A small class-conditioned image diffusion model, trained from scratch: norm layernorm, patch size [4, 4].
Rows from block 3 of a small class-conditioned image diffusion model, named by matrix and row number. Rows with one number within an expert belong to one neuron, the router's apart. Each number is 500 + 50 x the weight over its row's rms, rounded and kept within 0 to 999. All counts start at 0. Numbers have three digits each.
Before each expert's rows are labels from the 100 images, of 14848 (inputs lightly noised), where the router gives the expert most weight on average: "top examples" is what is common among them; "peak at" is the part of the image that holds the peak. Only what is clearly more common there than usual is listed. The data: telescope images of galaxies (Galaxy Zoo DECaLS).
# router: slot weights (model.blocks.3.mlp.router.weight, 128x256, trained with AdamW), inputs 172-255
# up: expert up (model.blocks.3.mlp.up, 64x128x256), inputs 172-255
# down: expert down (model.blocks.3.mlp.down, 64x256x128, transposed), outputs 172-255

# expert 52
top examples: roundness: round
peak at: bottom centre
router.104:512514472516485562519440467537548603501472502512481467470544542581494523514425455557475498512518450513417427531582561555467530508599494480475527406524544572485570485485490438425520484468451466482447481617505565520462476468506454376485527581596545475535
router.105:583499522527504566521536487539504601502519539509467423409530484536423529532447491567444490494444424486425449489583533544442594485496487473461462474483559548537516488490445457404530507502461505484432441576505545542472468460543418431558493600608533518559
up.0:409524470485528488523442581533468460541494507564558502542457449525487485509472472559455454453450468501484458523470487483435512431590456462459496550552438489448488536532538496588428525412501501514484491538507477524558487566597461521393425455463564520494
down.0:563502499478443634449580532403538612496511385488489484530529514490490415496466562528446501496457409456466471500564474538517510444452461480436428427473469467520500470519461508599574542458494519521478408526474492456463511554526473565490502459464507597441
up.1:517628470492461487487517504475592519550370531447481496507547423486561509526508385499535498506546494389446518513540518541567532451519485577572503567507601486584570454551486429454379574493507499445530485595497497479524471461543560459479532463478450422483
down.1:458503467423480536483549361433487457521547449544547443487501465478586476475494430552471524443560468545383531485497477514462368564470472617533558425498511516529466470460535522465533465605577491515478612587495468494473523498552499472516477581555548423581
up.2:517532507516550498474460524433493528473457559472497543549458462547483560449559469510440505515470475543435534564568568436517542513447466555461485467439520425508487459535523480625586422494526528370646506563474594575504509535517513500520625475589509441537
down.2:515495438486649553453539512546555500445534485532494552547559502554492468558565482510576553532398478488468460415515454448544507521445459517465417513495499455608498513555465505605500493474518553460410490490517546465458539570490528455522558537489579459569
up.3:424479532494526514514483570465666460460570514593490461480463642525533568527480535512492559452497506608504441455450546465468539485647512477609438527483488432489475451475442543521513518475468477426522545501523491498518558490512445492515553451466431488475
down.3:464445456525504537543540494407431452421490414468490553562463521544517491512527482498527410499538409470526486463486484526555542491510500467515443540471518531445513502489514489538500528575474509534423409484534562390548563465517474557439418485526513552533
up.4:517480421471526544503523481442461451565532481486555540567546429563527521469604474545431459536605507462610499502588396425542500480481516469462581499457477466487638465543513592532361422493513461536548510515516454448466529583459505479563493471563572564453
down.4:384419544513509496489469520515516611516529525537485557527620562511516569514504454610442515562485425540471516428552425579522633548545524464482534547434418470432484455559427418511529458486552589368417545512493513585473557507485425544505588502474506442506
up.5:535546524535540540527458530605431399551498495516478507506469583500538553482516530554555512493496546601533455521560462522470461477543555514494454482598642536434515562486580362548569539499495454477583492502513524508497472420541528479411551524532525546517
down.5:525472465462535401476410572561470546537565525421427511510483545505591540582522565438506403484513590498412497430477418545469520581519453432555546465544442577517548385454563531581493446550520456461532453496470489524473433453512480461470572434492469489406
up.6:450589466408490503468360499489483469573412532442597465538507361499500495506450502530535476488405447549489471475465533397482528543492503528518543550461455468473489442528560512480511506444552536501442469542517458437559480484516411465460502528625502443449
down.6:590528474481492455532491503543572503477479498473518601459478552440414461512518432454525521495528544556512479477451513521470505493471515476483449610462461575438424540565420463512407466483499534553447464396549572464438504449499447427606559458464410552513
up.7:480477517436485546443526457433549504529526454493537519525460470539474472430574491554425486513571526557526523483570488384551484531494437525529487521540454465550477411542463597477404469551504494484692453454499537524506567494432509541484489438481441569465
down.7:535591429495449494478459457489486567489589556541467472501617593521447509525472480492455473480425474505507479466452472498495510485543531527513452505473561480532495655477476491427553513532526518445457485496499473570526533451470514436425503463469547507402
up.8:512583399517480481477592486506487514466474521441587511601518600512516558503426473491522551534483515429432476524483526447507434483510555570549433478534540520595514356509455383487472585494470492459476448565456485475536537470540468477473500556564464440462
down.8:518466486456579509435450560436472520419594566568521387513405524511405524519550506507520531458505584508473537568487480536485463498535462511533541531573544478510523531496504533537527477552491487507549564572463513398440427480524480479496467533493419414509
up.9:636477576452493544485389522455505554521473390518408506485520500557535602379502554528403482488496540525481544468531448453482527530520550509451508539479423534605624549535468395495479538448531543470606416551509466536515457502475530494568460545638438562485
down.9:493585575529488466530503542496434440450492439445437537495507516526476382490495461549500549480524501513451524541470432522477492594473511523576510536522491525441551388577454632594557481478480480459486578559525499405569369496455421543502511521435585541503
up.10:555610439496468486491552510526419404498439485447498549528502464475551502442452498545437502484529521448569455510474393479480509471494559530414570493492551511483652409538479481532445500472508522508458411569478508497522417598562560525642511529545502454511
down.10:512459499472506563502548527480583463539496471449452475487487484532538488519461538526519543475475491459508531605552493503484433420538555537442502485498548386443588444446525627614543526484497524471552437537499483508450485444527476492453473519531406504429
up.11:433451539534510488457570496467422400435495469551503505585453435611515508535529446530485486507547498449440468524525556478499482522517501491546388513504515562411481540480486493480548435522523538398342499448549556546465590523508497534546501528462541436544
down.11:568496536452467525639562492502590418550493418501550556519496485497510397492443464581587489498503483480431496568518477471553423410536498519537398514563529469519406520488456512491466554466532514615479461534475557426403535523480452485410504499567481545521
up.12:433428509518437488475480460516446487517539510548462494428403550514493514540529429465468513521541515524417484535442528568485519441521487479543500539535512526517551483503474466570492486460406516575484482550506477413554451517469446420527495505543458552540
down.12:497420377508498487496488603564503536451474523480418481551513515437530585462463499492520459501502409452497536408566426522559611452578589504491477489509490550539454458481387491520463571594532465527499485486511490488541517473500508544474548486525490645488
up.13:464634517519469541541373523453505503557421456456466488440522463525541453414462658483564502525373491404484492539469514504448517562520516535479526520503522524517398534510517596508432498520520528570424398585478445446475521514473501477509531492492498470475
down.13:520509516492504510486532422499528539492566493442574536453547509481524553530417381622388459550577505540458487467585499516573450449474516492493518462468448445502548460517529524436485429546494488528536518450470477501545580585481572466507543505444544548562
up.14:430487497460522524501527468474456503552540552463487465541465504563507432520446475490424479488477557490501515537455488549532508412443502457504446542540476565525443515533624461672575559487443446558516489439471526524538432438536399452399567589441481616501
down.14:623443519498521431525471474502499459524562558478509574486588476613464558598468564401668528470484473539598517552453460447494452514479515472511425505519552518548532551470460566651511479490488465503431500526511497550549348497478464535529494505478453521555
up.15:520486507477433461460393564577347505543490552473535509471508502441503503479496472472540434514528553510477605456411494573452496506482515546463540507438478528466545467500515599451496447490492510489471509371547478566517527441557569554500563581478454443476
down.15:463503455457534389547447455576527440515581563488546498579583465505464515497491468503481520448473597550520513486600629466543389566438545644523562474402459484470459539479495502496470475479446620394467565490480515482482507493496561413476464528604492488502
up.16:468426508442525531480621427491520496545513480506517513513443504484428511490559444491443484461608447495480515450478419515489438505457559454534548478484586458499578526544489526523532493457483520544428494498499524472392497494471493533494522563553478367514
down.16:555486474490461543470477520504531462515534510486443583624522421477476377512516482552589524582453443505481538527529474518476552523415473601466492485495460518592435453429413594589445513478438403534482510612401424527460481603559500496340471436506471328465

# expert 15
top examples: shape: star or artifact
peak at: top left
router.30:550552427502482534491520602481479454468449399515436425557401540486458527489518568427578544474418461483492492455499452515578447514474439470532552475488457491490446485454462523595475526564496560511491548508452484485561476439381400507539474457541429532482
router.31:563550435522491521473498605451479454527366468482404497569465511470517584448530554472544465460475490448491545438545429462536451490454494479503522469463451500528451554456446525535437451569497514494535547502445457465513441448423414428551483465483443496476
up.0:607502547482510443497544534445578517483547553445434560473484557509474597582503480474487486567584507411514457547489592501487515485497456459420593551509499432549457519479515490529505568483553550425441489619530520389423397513573562446454492542464512539448
down.0:385554461456567510506452539458389515544494508475467497464426467487508480444523464461466388455600448515565486551486505462545475536497554482416511493462655511505398443430436578504542404460473459538538461645461501569461474504478483569490451548454610598466
up.1:520457584429453515436517468542488463499579484456572503490455513509561476606507423415479460545566530424409460526395563507511501441510499413449475464521503520517433459565465445553523496435461488524554455492499390628450548441541512546568431467581551537521
down.1:509501425563418574470471515538566475468411526519509471502536485472543523479421457461482459434418504555441473533504529508434488527507514530548472464457477409527405530529512489496454513477478507553497489551539593454540545553396565515466532537439531466512
up.2:682382412467487490511464502494548480497552520432421522435495601550449543496503497535483492508446472446584500471533453455544387508617521511509450572530590481434552567527569440451558490465598522469469516576495494596445446441527592437439488456661527572458
down.2:568489600565466550495559530536508491548484455513520492488489427501427574439495539485531550524507387551482528419518482495477530562504509487459556429562419511355524479485447581466457567539553510397554476630426545472521473526483563582538504480441469571481
up.3:475486466435512462439514454478551598423541524542466570484415594491495486465487489530597517530476513532597497558482552529503530476523451509512536464486565493475441543454476512515499486549485494407400462507433590524541548463533361481463477437473519535554
down.3:582438507500455479448446538569456449494464414552467476614425484482511470550562414529461490468455484424568505532493502512483471559506472580449512370555542463430504561434550580491539505489495567470513529505519487578481497445468476498519518557433537445540
up.4:463629512472505488491566500473639530567439440538385480448569581484423600407475530551480535504501503479514510548449441544552525491485446500525496510485565574509546526534502463536444577493519510517417485511510439454477460484476575545576500486441393429494
down.4:370517505571501489512491540521477498471522584423474469508496539535578529539465533497514419388437485482523530503597476524502459455497554496488571484508539531523435415476529508587544452441446543516399516520529505547513465546506488463502451529585440436514
up.5:646499542459451500447526434577499519586546459491488499456486503484495457520511503491634562468418510523439498556412505501487554501512388522520590472480452456485414444423485494536588537483513543576504475430525503533500545411478535578568553521483506491473
down.5:430482597513543515592399573484602569504402446580410550433456590531510474498527533496492481506356454442481559485438496486425598494424549499493507461379439534503472477473540479534494428620547507557438510503425522469519524478488510475574575542466508466507
up.6:470369533499419495444656550539385456463453495570532552446441572471505479504457508456576492463459442490577518478465524501504476495492454488532456455444656559479463516506462445483527603586533479486598538526543516506578531557507479531524462594553500564536
down.6:485393481580539529425382452524525457485487506490452520591512594536559495439487437495460551527516440436527453579511497544498491534498485475575568556496421532450510483509447511567509460500512599455492570507506502442409470545485505506538449605516593510499
up.7:485453573500502468494471553520489492525460491531463469452438431466600549506566437455459515430510529560630467408369407495569441500453426469503540461487548574474554597467470545477404512538537448441550592376500516463538511420518478509443521492550400575576
down.7:549535459457470465553494504439510559499457568532480454477534532458578439462552474523567594542525445519510547555574586556454504502492569408492575505512552483469467524481482373560423522427502471448530395538488493470501513580515596380449482429501480573480
up.8:543515509552436481516604490498548565451551501586433541499485517499463515391542507579471534513545473528481504440542532517555512502464468547584519452496503481468565526470399386547459506452560525406496475486480512491559724468540466539486450566553479437514
down.8:515498546419483545437531548507481536593466472509445450495541558550449434498481449486557502459605459520458474588477453489499536442581468462547501436453497461439460480421530547610495447499449513544439489454509520549495606494556401535543504462518425465492
up.9:402505432545478475496634542519597443463445504486479486459505442480481522509577468532600557491593479470425560399514459461435479519484508475534461530502461498484503511494448598405498506474515451575552462521514494409530533510437524438593506513456441477408
down.9:557462433516510565581516430484494481539544497378422473430492543495518593451481515544440490528547508520439526483597515506448517602480443424596506520456486530482578532547502511467484496497515453508426470398510566529473498494480563467514568541504525513472
up.10:465453466513521465481508461469527542545519496506512538511504471503465384489563443478471536528418454485558465520499480496416474500526522541634464527492521450450493459497442534485555459565539482347632496428518511508508641458470473617485397436482447482507
down.10:554502497440455487468530552439541541567501446558414513483544417584534532451575442511508561488551458506366498352470502456459589447482481493574468533549479479460524423514610430507568523497522462442450453480499481402528545513477501428460522640446462538584
up.11:587549483446523547480552550487551505476416497520402463465561463486520490521551407471505610517519481448511536534443461514476557522490538520518451504508483494520581483472440588540419553531560511535502474517574568445447499503539502506576452482440466491539
down.11:494519517501522580449550531571416538528518531450440526505525554528514426453443531545509395583503439441453507411546528487506486524513483666471500493563593472521511503461492372535474462452495491554496417492468556485476478544466524480510394552489504516479
up.12:390478508417539499399503514464477572453576583469488469486588535511474509499455596505557495518470510499498484511539497493440537582475494510425442527526474606483410450540420566471650590469525535514535509466567498461447516484536556403534558488612488430469
down.12:489582468460477548452515504490456508498466496496556519520464559426494559451485524530410518541505564524447621483446519538453503505503658480444490524610554502452508474577591540408583571588484499590570523486481490468460402488526482655453537466460530519440
up.13:489458539517589502469451502555478485408493534466490495506434389558535370527485586465529447448466497508445457510455524595500556568501584451520485420482534535449421521520518382458447513425444455461473474641494475417472442532507514519608469473430523573549
down.13:504500506590491567464509527446613442537497435485488419483519447450580496556529421477486579508488536524450520402518502427417433494469464523545469492539447517475527453482582500493483513550487525488465498600490449552623503513454453439407480519559482445526
up.14:529470468537490420449389492583499429510516503549519517535477512463498554487546479443566490489596538521500452484505485494495487484444468508519514468440567471510494493572507444507515524510531565623490471457479593555518488470548529527289530594528493449480
down.14:494470429528525464521576523419628475445494549516417496468524516452473428533464400378578508406560520559484433538466595485556599539583452478517552484489445528562383544507495556532456484442550476528477580452563529442411429506473503529606534492496466540469
up.15:529446544449447517470545395517564529466507554480520460475489435516458513479454559468456531465424526521601510503578424500518566540523542454506508519464561455490465476507457433527616401469485472591452531500547522592489385487533617462474520461524579504567
down.15:484433423471476542427462479512517498445428535539537459573520516410550490499407561513579508408430444533494492531491600568507492444499404521569588506469515533555437534563559531639555472501499491464465565642583529489486508509463570483379559544502600430584
up.16:402505556511524530502605524461511470463470560698573470389495479475462417474520448530556462527562523481479538438483498533480491548498520553502523475515534476533504517452463503514476475465531521461581535518514433401479580474523593469509466516429526495577
down.16:535563494469558494441448440452449456520519561445470477514523587511478610557515410501515499556567419572472544559416394560501443520500499483457478542562471471560427584552510516598505452397440559403449406445525569466505499444459543504589463505527460492522

# expert 49
top examples: roundness: round
peak at: middle right; top right
router.98:531550613540547507536465513533492559414445519515460456465557464423437481519363469470525518475443441473502466424566565489438575460608513511503416449510499574558558535488425549447534447480428578535530391552564491469501471584563500432502467571530500513573
router.99:532562578547488504565489526591468623475429569563438457506525503436426539539452530480520554469448432496477469440583558434462517437616504530472426455504515515560540501513486502438482435568461529511529482446533497408504442558559457434549522583521499441553
up.0:499404439481467473465521506518472439567479438481455458457503463556521440516530535547566528545480523419465491516443606459519451557618563525463472565547434462524488500517437445501447480456559460509532443518492514557476454524569444538580567506448505585503
down.0:516409461591504539558471546549562591518535522547552482468531472536544433586487577553614529407430462512518408530547418458522469593471562578530502449422600495496495488457525454512505494452497558440558502591500574524504478455531562480461535472506526551556
up.1:493491532501393508464454425481545515582475469506496442441545542466443471483496427424529511508461505485427481497499494487477460529566523554463495446534440504451536435449550387509499485533463431547515515444553420449490449526481519530440433568518529507539
down.1:388532536556521568436482467581494480564423540483548536494535454521480520479472384454420503571519472497505588448522464470537506543458463345483466469520548386492417428475494499485398434553433458515530466449540506460523441524457510536513446381512469520443
up.2:577541576499536531497534462525510513478529475587582487535473483528540591516495521493434481504556508528529509548496425589520458473429497544485581480440454439579484603538388430524507532507500514589607488423480536303515526511543522542545452615384608511502
down.2:456565418529523506470499451365460483565584476360553449427487543487435562532496448564530450516479494429427406470511514524518643519524438489481500423475424487538475479531520526515621500468538480552464545452493446593430412553545536452425406490562532432476
up.3:633545507462475487444503436535471569530487489441643493562521560527447476464448462411520483540563575497420545493553609474504448526388585532463476552500482451527458419562473433461584523519465528488480508431496453504499549534481496517566563387426533497482
down.3:479605519392470500567625408508578426545435523516561459509489534561563531399427439551476553440506457525473497452504467479497600421514397540509371518523522493546519583509537541447518537511459506482508576432427487487365571494456507486476502523558560559520
up.4:526491565572535494472399512544550607499486581438515466441492458560538410501457450505461472483526445445609516454479533541518493546501409476522519509516585485588454432473480474547466503518501538456454510544537468516448538467470489498529429511504406485530
down.4:526464510537517463489524455482488462457502373434445507514514386492488560471620497508505524413415474556472477536498490417536586492518590456536481433479521499459566502467477513508379462535471425413455509394464515407578558396519571457451512567492505486544
up.5:489463538483474468497619435515364580437483476632493541477483539528576483404486580534383479551591507542510481484590568567493449449545462519454421429508455541491595548498401567563473482490528469537538527559420550625451533511444481480535382483545546546583
down.5:546510502503550556500474421522584525486543417440563520460534484473493561578518528531565499529447534528494587506533425532484470434441533522532390432467449544431508538472481464485506506498501459675478536538455461380535556449475479489592470478525516578499
up.6:450548626480505530496505533497471446476421516504466493454532485504543501514484650512523475528543503498471512628509492560471479557499573496493537464471462484504559457447516526544511483517535571403523529481502466527474517504463565476493441497491501491427
down.6:518554501583546572434464554458511505500460452585494548559515480510524575443538546527528508454527494492467500545476565523459440440525580577404506523583553488521437518580510508518546523516529469443573501581411509524486528571471567460490597458459510451516
up.7:557496482468516551486445527472550459533453522523448475507411520518494613432457595540532384471544507521420479537529454558515500506426566453466569547545366462415503495494577455437482536480526486536519459516456485420513481500546561469513554506410531516486
down.7:458494582588568470449494484461514371476403471454438475557488617455530556526381456454554433514555509517566573465432523483463414504552649474442550503489571503445517493456424552571449409503573481580519563466541471610461454593528506445495520493500491397437
up.8:465514628511522467556580493538456532539481499589481554453445528494542505479495368494467567517457438526399495546534507466512488526531492482502388524514505499476466518495488440553510524483540535404488530388519451611459480510453451458453415564383429423482
down.8:491447505560463471401446483494504407560438464500444559477498541503500480402548383544536516509580539524440495496397494480488468462593468518558425530432393466529475556511534438493486395507500526484602454412482489370500518583470412520522541484499504478430
up.9:483545474529511529519504569583476423536462523453513435554476535555520534471554504435549521497455478479589530539462449452454460507440582487482441514518430470397384421462558533527534588454549515546499580553490475541481559435447395462524574517519436466476
down.9:515563464532502564441576464537488463510531466491479548505568623576486485608563567502501560544470500523546574473511488539468552497542560554438537564502501508542473481449525471550525453533536485512518480520437495432549513411432449423527576527433492487516
up.10:440462515533450509479453492478518572501479525584399471456528480472476551552517596599499557515546500560483514559512524503495519579515493561436427537480447492461497561538450503506531566499502520515434499566507501557421424513557530429481503473404535446539
down.10:507542561574512508572435485488496490560447495447464651479538509361474517433395495421553556449529483512521508433416511563490581561489496513480431466560490563469600516499498450497551556502464537517590425506492493480547491531537515608551444467583526485544
up.11:482441488504432510522539520468504426469515494554532439485617582437502568573461553456439517473528552506395501388535478526431517502469508488497540516519586475568483533638584464500528477509458491519446617490536553467532425489489446513467521501575558522468
down.11:502485507515445604499544441534570489528485405474564532500492451472495455478461523561598496500549519491475587546554557513477411442522579481543529517508473589637459426400419494497501462621517458526543513535442455496484417523536479557554556453424482538516
up.12:567527409502456522501455543502557514509527468487491498502528408513615556512487480576399438522447518520547499522533454524504451601540523479444519553449503459536582475436499614537498484404495512522459465598466503533517468547481595520508488422530552493438
down.12:554488477532523418524573484427418440489462481457445586446552499526587515615552491455561452529506540566451468448521589446498523612511521468479533473413484400519431483581584483535513543475565470553453531529466557572476568470434553487536472544414517495509
up.13:445573535421486500489482516527572494527609506440435523492503514447510456574458446476586510464487508528436524539561594494596541504568423555528546465478595458566412593513557481500504476514452498390508563567575526579543533564412472512466584533439531497530
down.13:563565551548426479470446446416531367511440453488485500521492508506541559392553520595464477402461525528507426481383451455522515526373556485498490510532473510569542431504530494507436482495479507435558478514528416491495503581435468496638496483480620434509
up.14:396496442452523450528635468497388432488450463527520510551410515578455539584513506426464459546452523444511524501445479438511465451490534505539482529587467506480614463456440425595468486480528464510475498573507445517511546482412460508516532516429449565438
down.14:536543510498536586457401537519514521491551537515473507477488531507512367551491525572505478522409508514463562447554425533465539489540577534529437559434516425471491434463512566566498572573480428421519498457384478501486518542493485484408494435568513526514
up.15:632415483490509540408501458465510494456576576449558452470429439500454457582495536520517501497452517484612519457509497562512422522493564446522518477497459497461528491480473446544542443494483545540607519500500536581563560485548616462514537509527479437499
down.15:524438461462552503550569438525519449497534508568554461540467373557462601545470537499502499508412546494490499591511492560558519470525518514504539492500519490571469440502568515547562478531528527466405550640501460500474565439538627414440587517448545478492
up.16:583433463582427455497399532490460497487460574414597522510512520517484432562578433438544514500470487441432512427423503409508484432522436518586501434554508481518519458426452374522537533495513460560582510483495455462508539483537488538531468486586498491502
down.16:418553461555456553538533529606518564506515544480564448497464430529504487368451457498527481570483561425493493466560507498525537435548477468589533539513522526552508440474510461516522458542612502465500505413509519577502527534580474431569571543461542490600

# expert 25
top examples: roundness: round
peak at: bottom left
router.50:504473630479528555563562416519516608518546567486555451463557472539448525573487505553427470515540433506464427484554581526465564456442485522484478467532542503545535497506544438398548453451482476527408427535503575520417524442551449435508534593565505506526
router.51:489510573458515533563532461536528593462520584484514469466572477523398510560473499548412417495515444531464389465538542471454607452426492479476505434507558472581535488510529452421530433483415491537415440558445545450440461446554473409500561538583541502526
up.0:479643530493473528503425504488539556493557497515486486424437492507484509397523568503503515495538515460574580451531446477482500515476436476426615523489398469499496514519470477560422494543548480512485500445512565367453474418479399415510565491612488420510
down.0:511514474549495452555588551462445419550425479552500516527519451524536508461438473427494464508464556473550439564354586515535497405514538429495602553515512593525497496527542443455541515545523546508574543468524452581464456530600496541463474460512575444482
up.1:449582499479465462476539461545514411490436559437455435503502417494490450473577492523519483544485505407535473409468470518443499508580604427486544493528558471517523382464499533529522535476540528540583509544494538510453477455526552537487460529444592433589
down.1:491548488537550565483507509521598570549422483507531506570570479497511515547541444507524581554547519535478491465541415525509499479506603478468549457584477590468374529557518501439459477535525416423451433528488434441561518559503510423430555525537515497529
up.2:582504422523494461482431565484413468565556479520464469527515608486508588439453481454477447476538496530457516501517462518546587549590492482471503500501431504524486461494566492450499501516547425548557484527460507451451526509583423550625371471484523456513
down.2:447513508494475491457545467402562553512420555525491595565548521510458434577479577519535451496528498488488547476420534553465526501439451485426527518485433498517545496478537451502493522383463414464389455485403496502530490500542464550506427522495434442526
up.3:538493452502495489597482431500501400471560547437521498539512478446507478479592447531549463525480485471476469591431614505374473394598446419569497557574463476551475488496554436649507494458463517503430526465527489598532469530558491457513562439437509529484
down.3:451447575594481520460510536513579560433479484471529425614562510419526479549541551460498544544543526484474492500457404469492496396478522484519468534512448488565503523381352523635490560461498548568513474563542413454563478473528419473476563611520484586582
up.4:497462498606589495526500541513470504484446535434494536525567425405526549505556547580497475543534521448364497466499521497544481490448490481496590434513516452558573560530475443515455517511500579504432471464501459380511490470550516470602577466381455440506
down.4:477543517497543511429433445513491477443383458434443572525528509494439512466491495553529518525409497477556557521546443468530540479522561503546439430496621477594513513495521538558405393462518415473431414408533537459492536435481491532482537483509462466468
up.5:491386512493458535474660479473578493465447468451535444494464494489562437489493462559490511486493512375500543536475604489451401456596521504463431520529504538520424523559480417464547568534487506593630541471508495549569598428523505414464504523525484509471
down.5:497365474509475473540466483440595484512464547444554542470494502495440440539518550470503520467490511512520487493465575442442512434487543438468524482498491494473444524529469563500488501518567473481444472510484443423413533527559397539587463515528480560478
up.6:342492464416494456468492559513465489500481519453467495411451444554487463548515562525529553490505562480589503492438457496466542552506588454402477511538472553480506463489493549468505499453452510440476475495549571493502544468567494533417690424493493508544
down.6:623561597488521502583546493562504502471529541497497429568544488502514623517459439516533471603529534464500483524532574552548417602523535415466485547435592522426488562463496479507541474562515478469557538476508436534502625507529547565441493507464489457441
up.7:507523455507495495500451534549518424507487457417558454428474504449521492551375588476398534447428524487380449506438428509405510530548472474535514537503503460528503444491576446522499580512492492494495470415456486490455562466549465458592465479477596484540
down.7:500517575425497491500661464538449483449540566548633478485524423422507478566495588563571522559433530453498489500531554479440483522461547542542491559506579485512431570544484403430588555523538466497511520430427518508506458459485486482509498418520551466546
up.8:460441559537534509480486558512449410496493495507479518506491501497487529552462602540580441522537484473477512429499440487483585490460546469499540541609451563468540458426433543494498533469518517457399343463530518483486433475526481564491512511501458505533
down.8:499519542512453563362413469478512474517389502556419523435597480555551498457480472457590533473508473551488439486490463551415537510498510470483461485479463492498467427409518470567540494453407569392574562373520575448496538525482544552492525502451479610508
up.9:449475537525511475502376502536552412513485489601505488437546393489519532445510492444440476522448530563574441543447465506502509549476546528479588536512457498539396442489524453441486537486476536522485466438525522523525571636520438544445435465571598450528
down.9:505547490503491536454490499512613485497521468399570419455337468499510474425401466554534498492459542501420511547468602484539521564500508525550438506608508552454488452529582485479515530498451471554443616519577455455513571451434500570437470466531470467465
up.10:486469558555573528517491460528509587501461528429487555439495424491496467529559494486481471456449509533503496429475570474487555440543495560526437520488489507488481575469506498422414473472462517611515493340465491470492492580455531623479488500449562454518
down.10:544488507475512569403466523524419479611531481449605480490520510496583460410467439488613555463474534406472471560477485392445498448442478525439527545480534535517576560487531490524467461481430580469466476499497477429595508576469605570469515541553474462557
up.11:607527523510508514479568485541444506450420453471554542566526562525555465438519513553522522488506462508683499476521578511509477472470441499575568488551475536537594465571448543534413472498516562549499530384533503436437512560498552486570423505532448463516
down.11:466567439541467478530511481545547471641546482443595382534475512463557540527481421573522507431551511470556409518410514571480446612508440606510458518471496594438575531506500560456517515462535553535520514537471418467535509543544470513515491531510397498530
up.12:415476510482492447481434562505378548550536387459537476511492551577569559409477514496519448465469467487492478540566514530561533435540491468431479594506562553530540512508609476568421476493511475480512442586470559536490564490500509492530498476607584505523
down.12:491579505442483427606507452478469419559434499491526543550562444525592485547557473527518526487497452482556468503396504469424544545499420505492449474506440477474552493561544539456465424436451446470509432518447530501479518491502467496529473497570551514515
up.13:593437523473508410526430464523470435513426478449459452495485442485535511522570442549476458494562537538551507453534494504542531505492484507504478481493563523601571484430500469568477515532542534465410381569506497484520494489518450417505483519478427555578
down.13:445437463462489527585438514510563539437486434485533499511523456474498546475441489556610590538468492582497497563558497574481529436441462564517478532520480527447492450552440517481553490467486517422559503456562434573525581450413462509504519486385526601423
up.14:489417495606479551444597492452586528483550523477521525535561348492465484554527573482454499465510525487529562440492570479471525452415500531458392427465407487446523513456433552425424477522516457530439513457579545419439519535517454475522505508443485539502
down.14:462478466445485482512603475482534540565448513372422535516471465446453494439483500437473580479483490477476555422485478513495487604580433456427488546518560512534512530505522506595571466423453553369533513590562553449439449568508482551397567481491404509604
up.15:430488468496478510485531526425564515520455488563603555462522507474497399493506482487508481500474488485599571489518504432458483453465419500446525508513506477452428464510449575568466557481500498530512563510552549508493542538510460516502519507553493520488
down.15:530521525538512468470601553531530514538520465582456478458478526548460506697445575505491481453511472448458455528556508477434478581545541468419510466561468498525360545443502507581573503431495490554460559439517479483504438530522458542462500441471491540449
up.16:604525554464538514489362500508387520517503525484432464424446481523452565467460531534487472491488466492479440461504502586499468537451506506513517484448501514435461523476535446564461539445497430668558424527521567567501500508598535520512565639508557472505
down.16:507478420468487459388525530489490554499480467524466513462499459484408405558489549436549565454415460564534517552496491500532468490497397469520497494493521519483521420487528578570547584531518527549495554533477517491451490506515473406457574478472591549567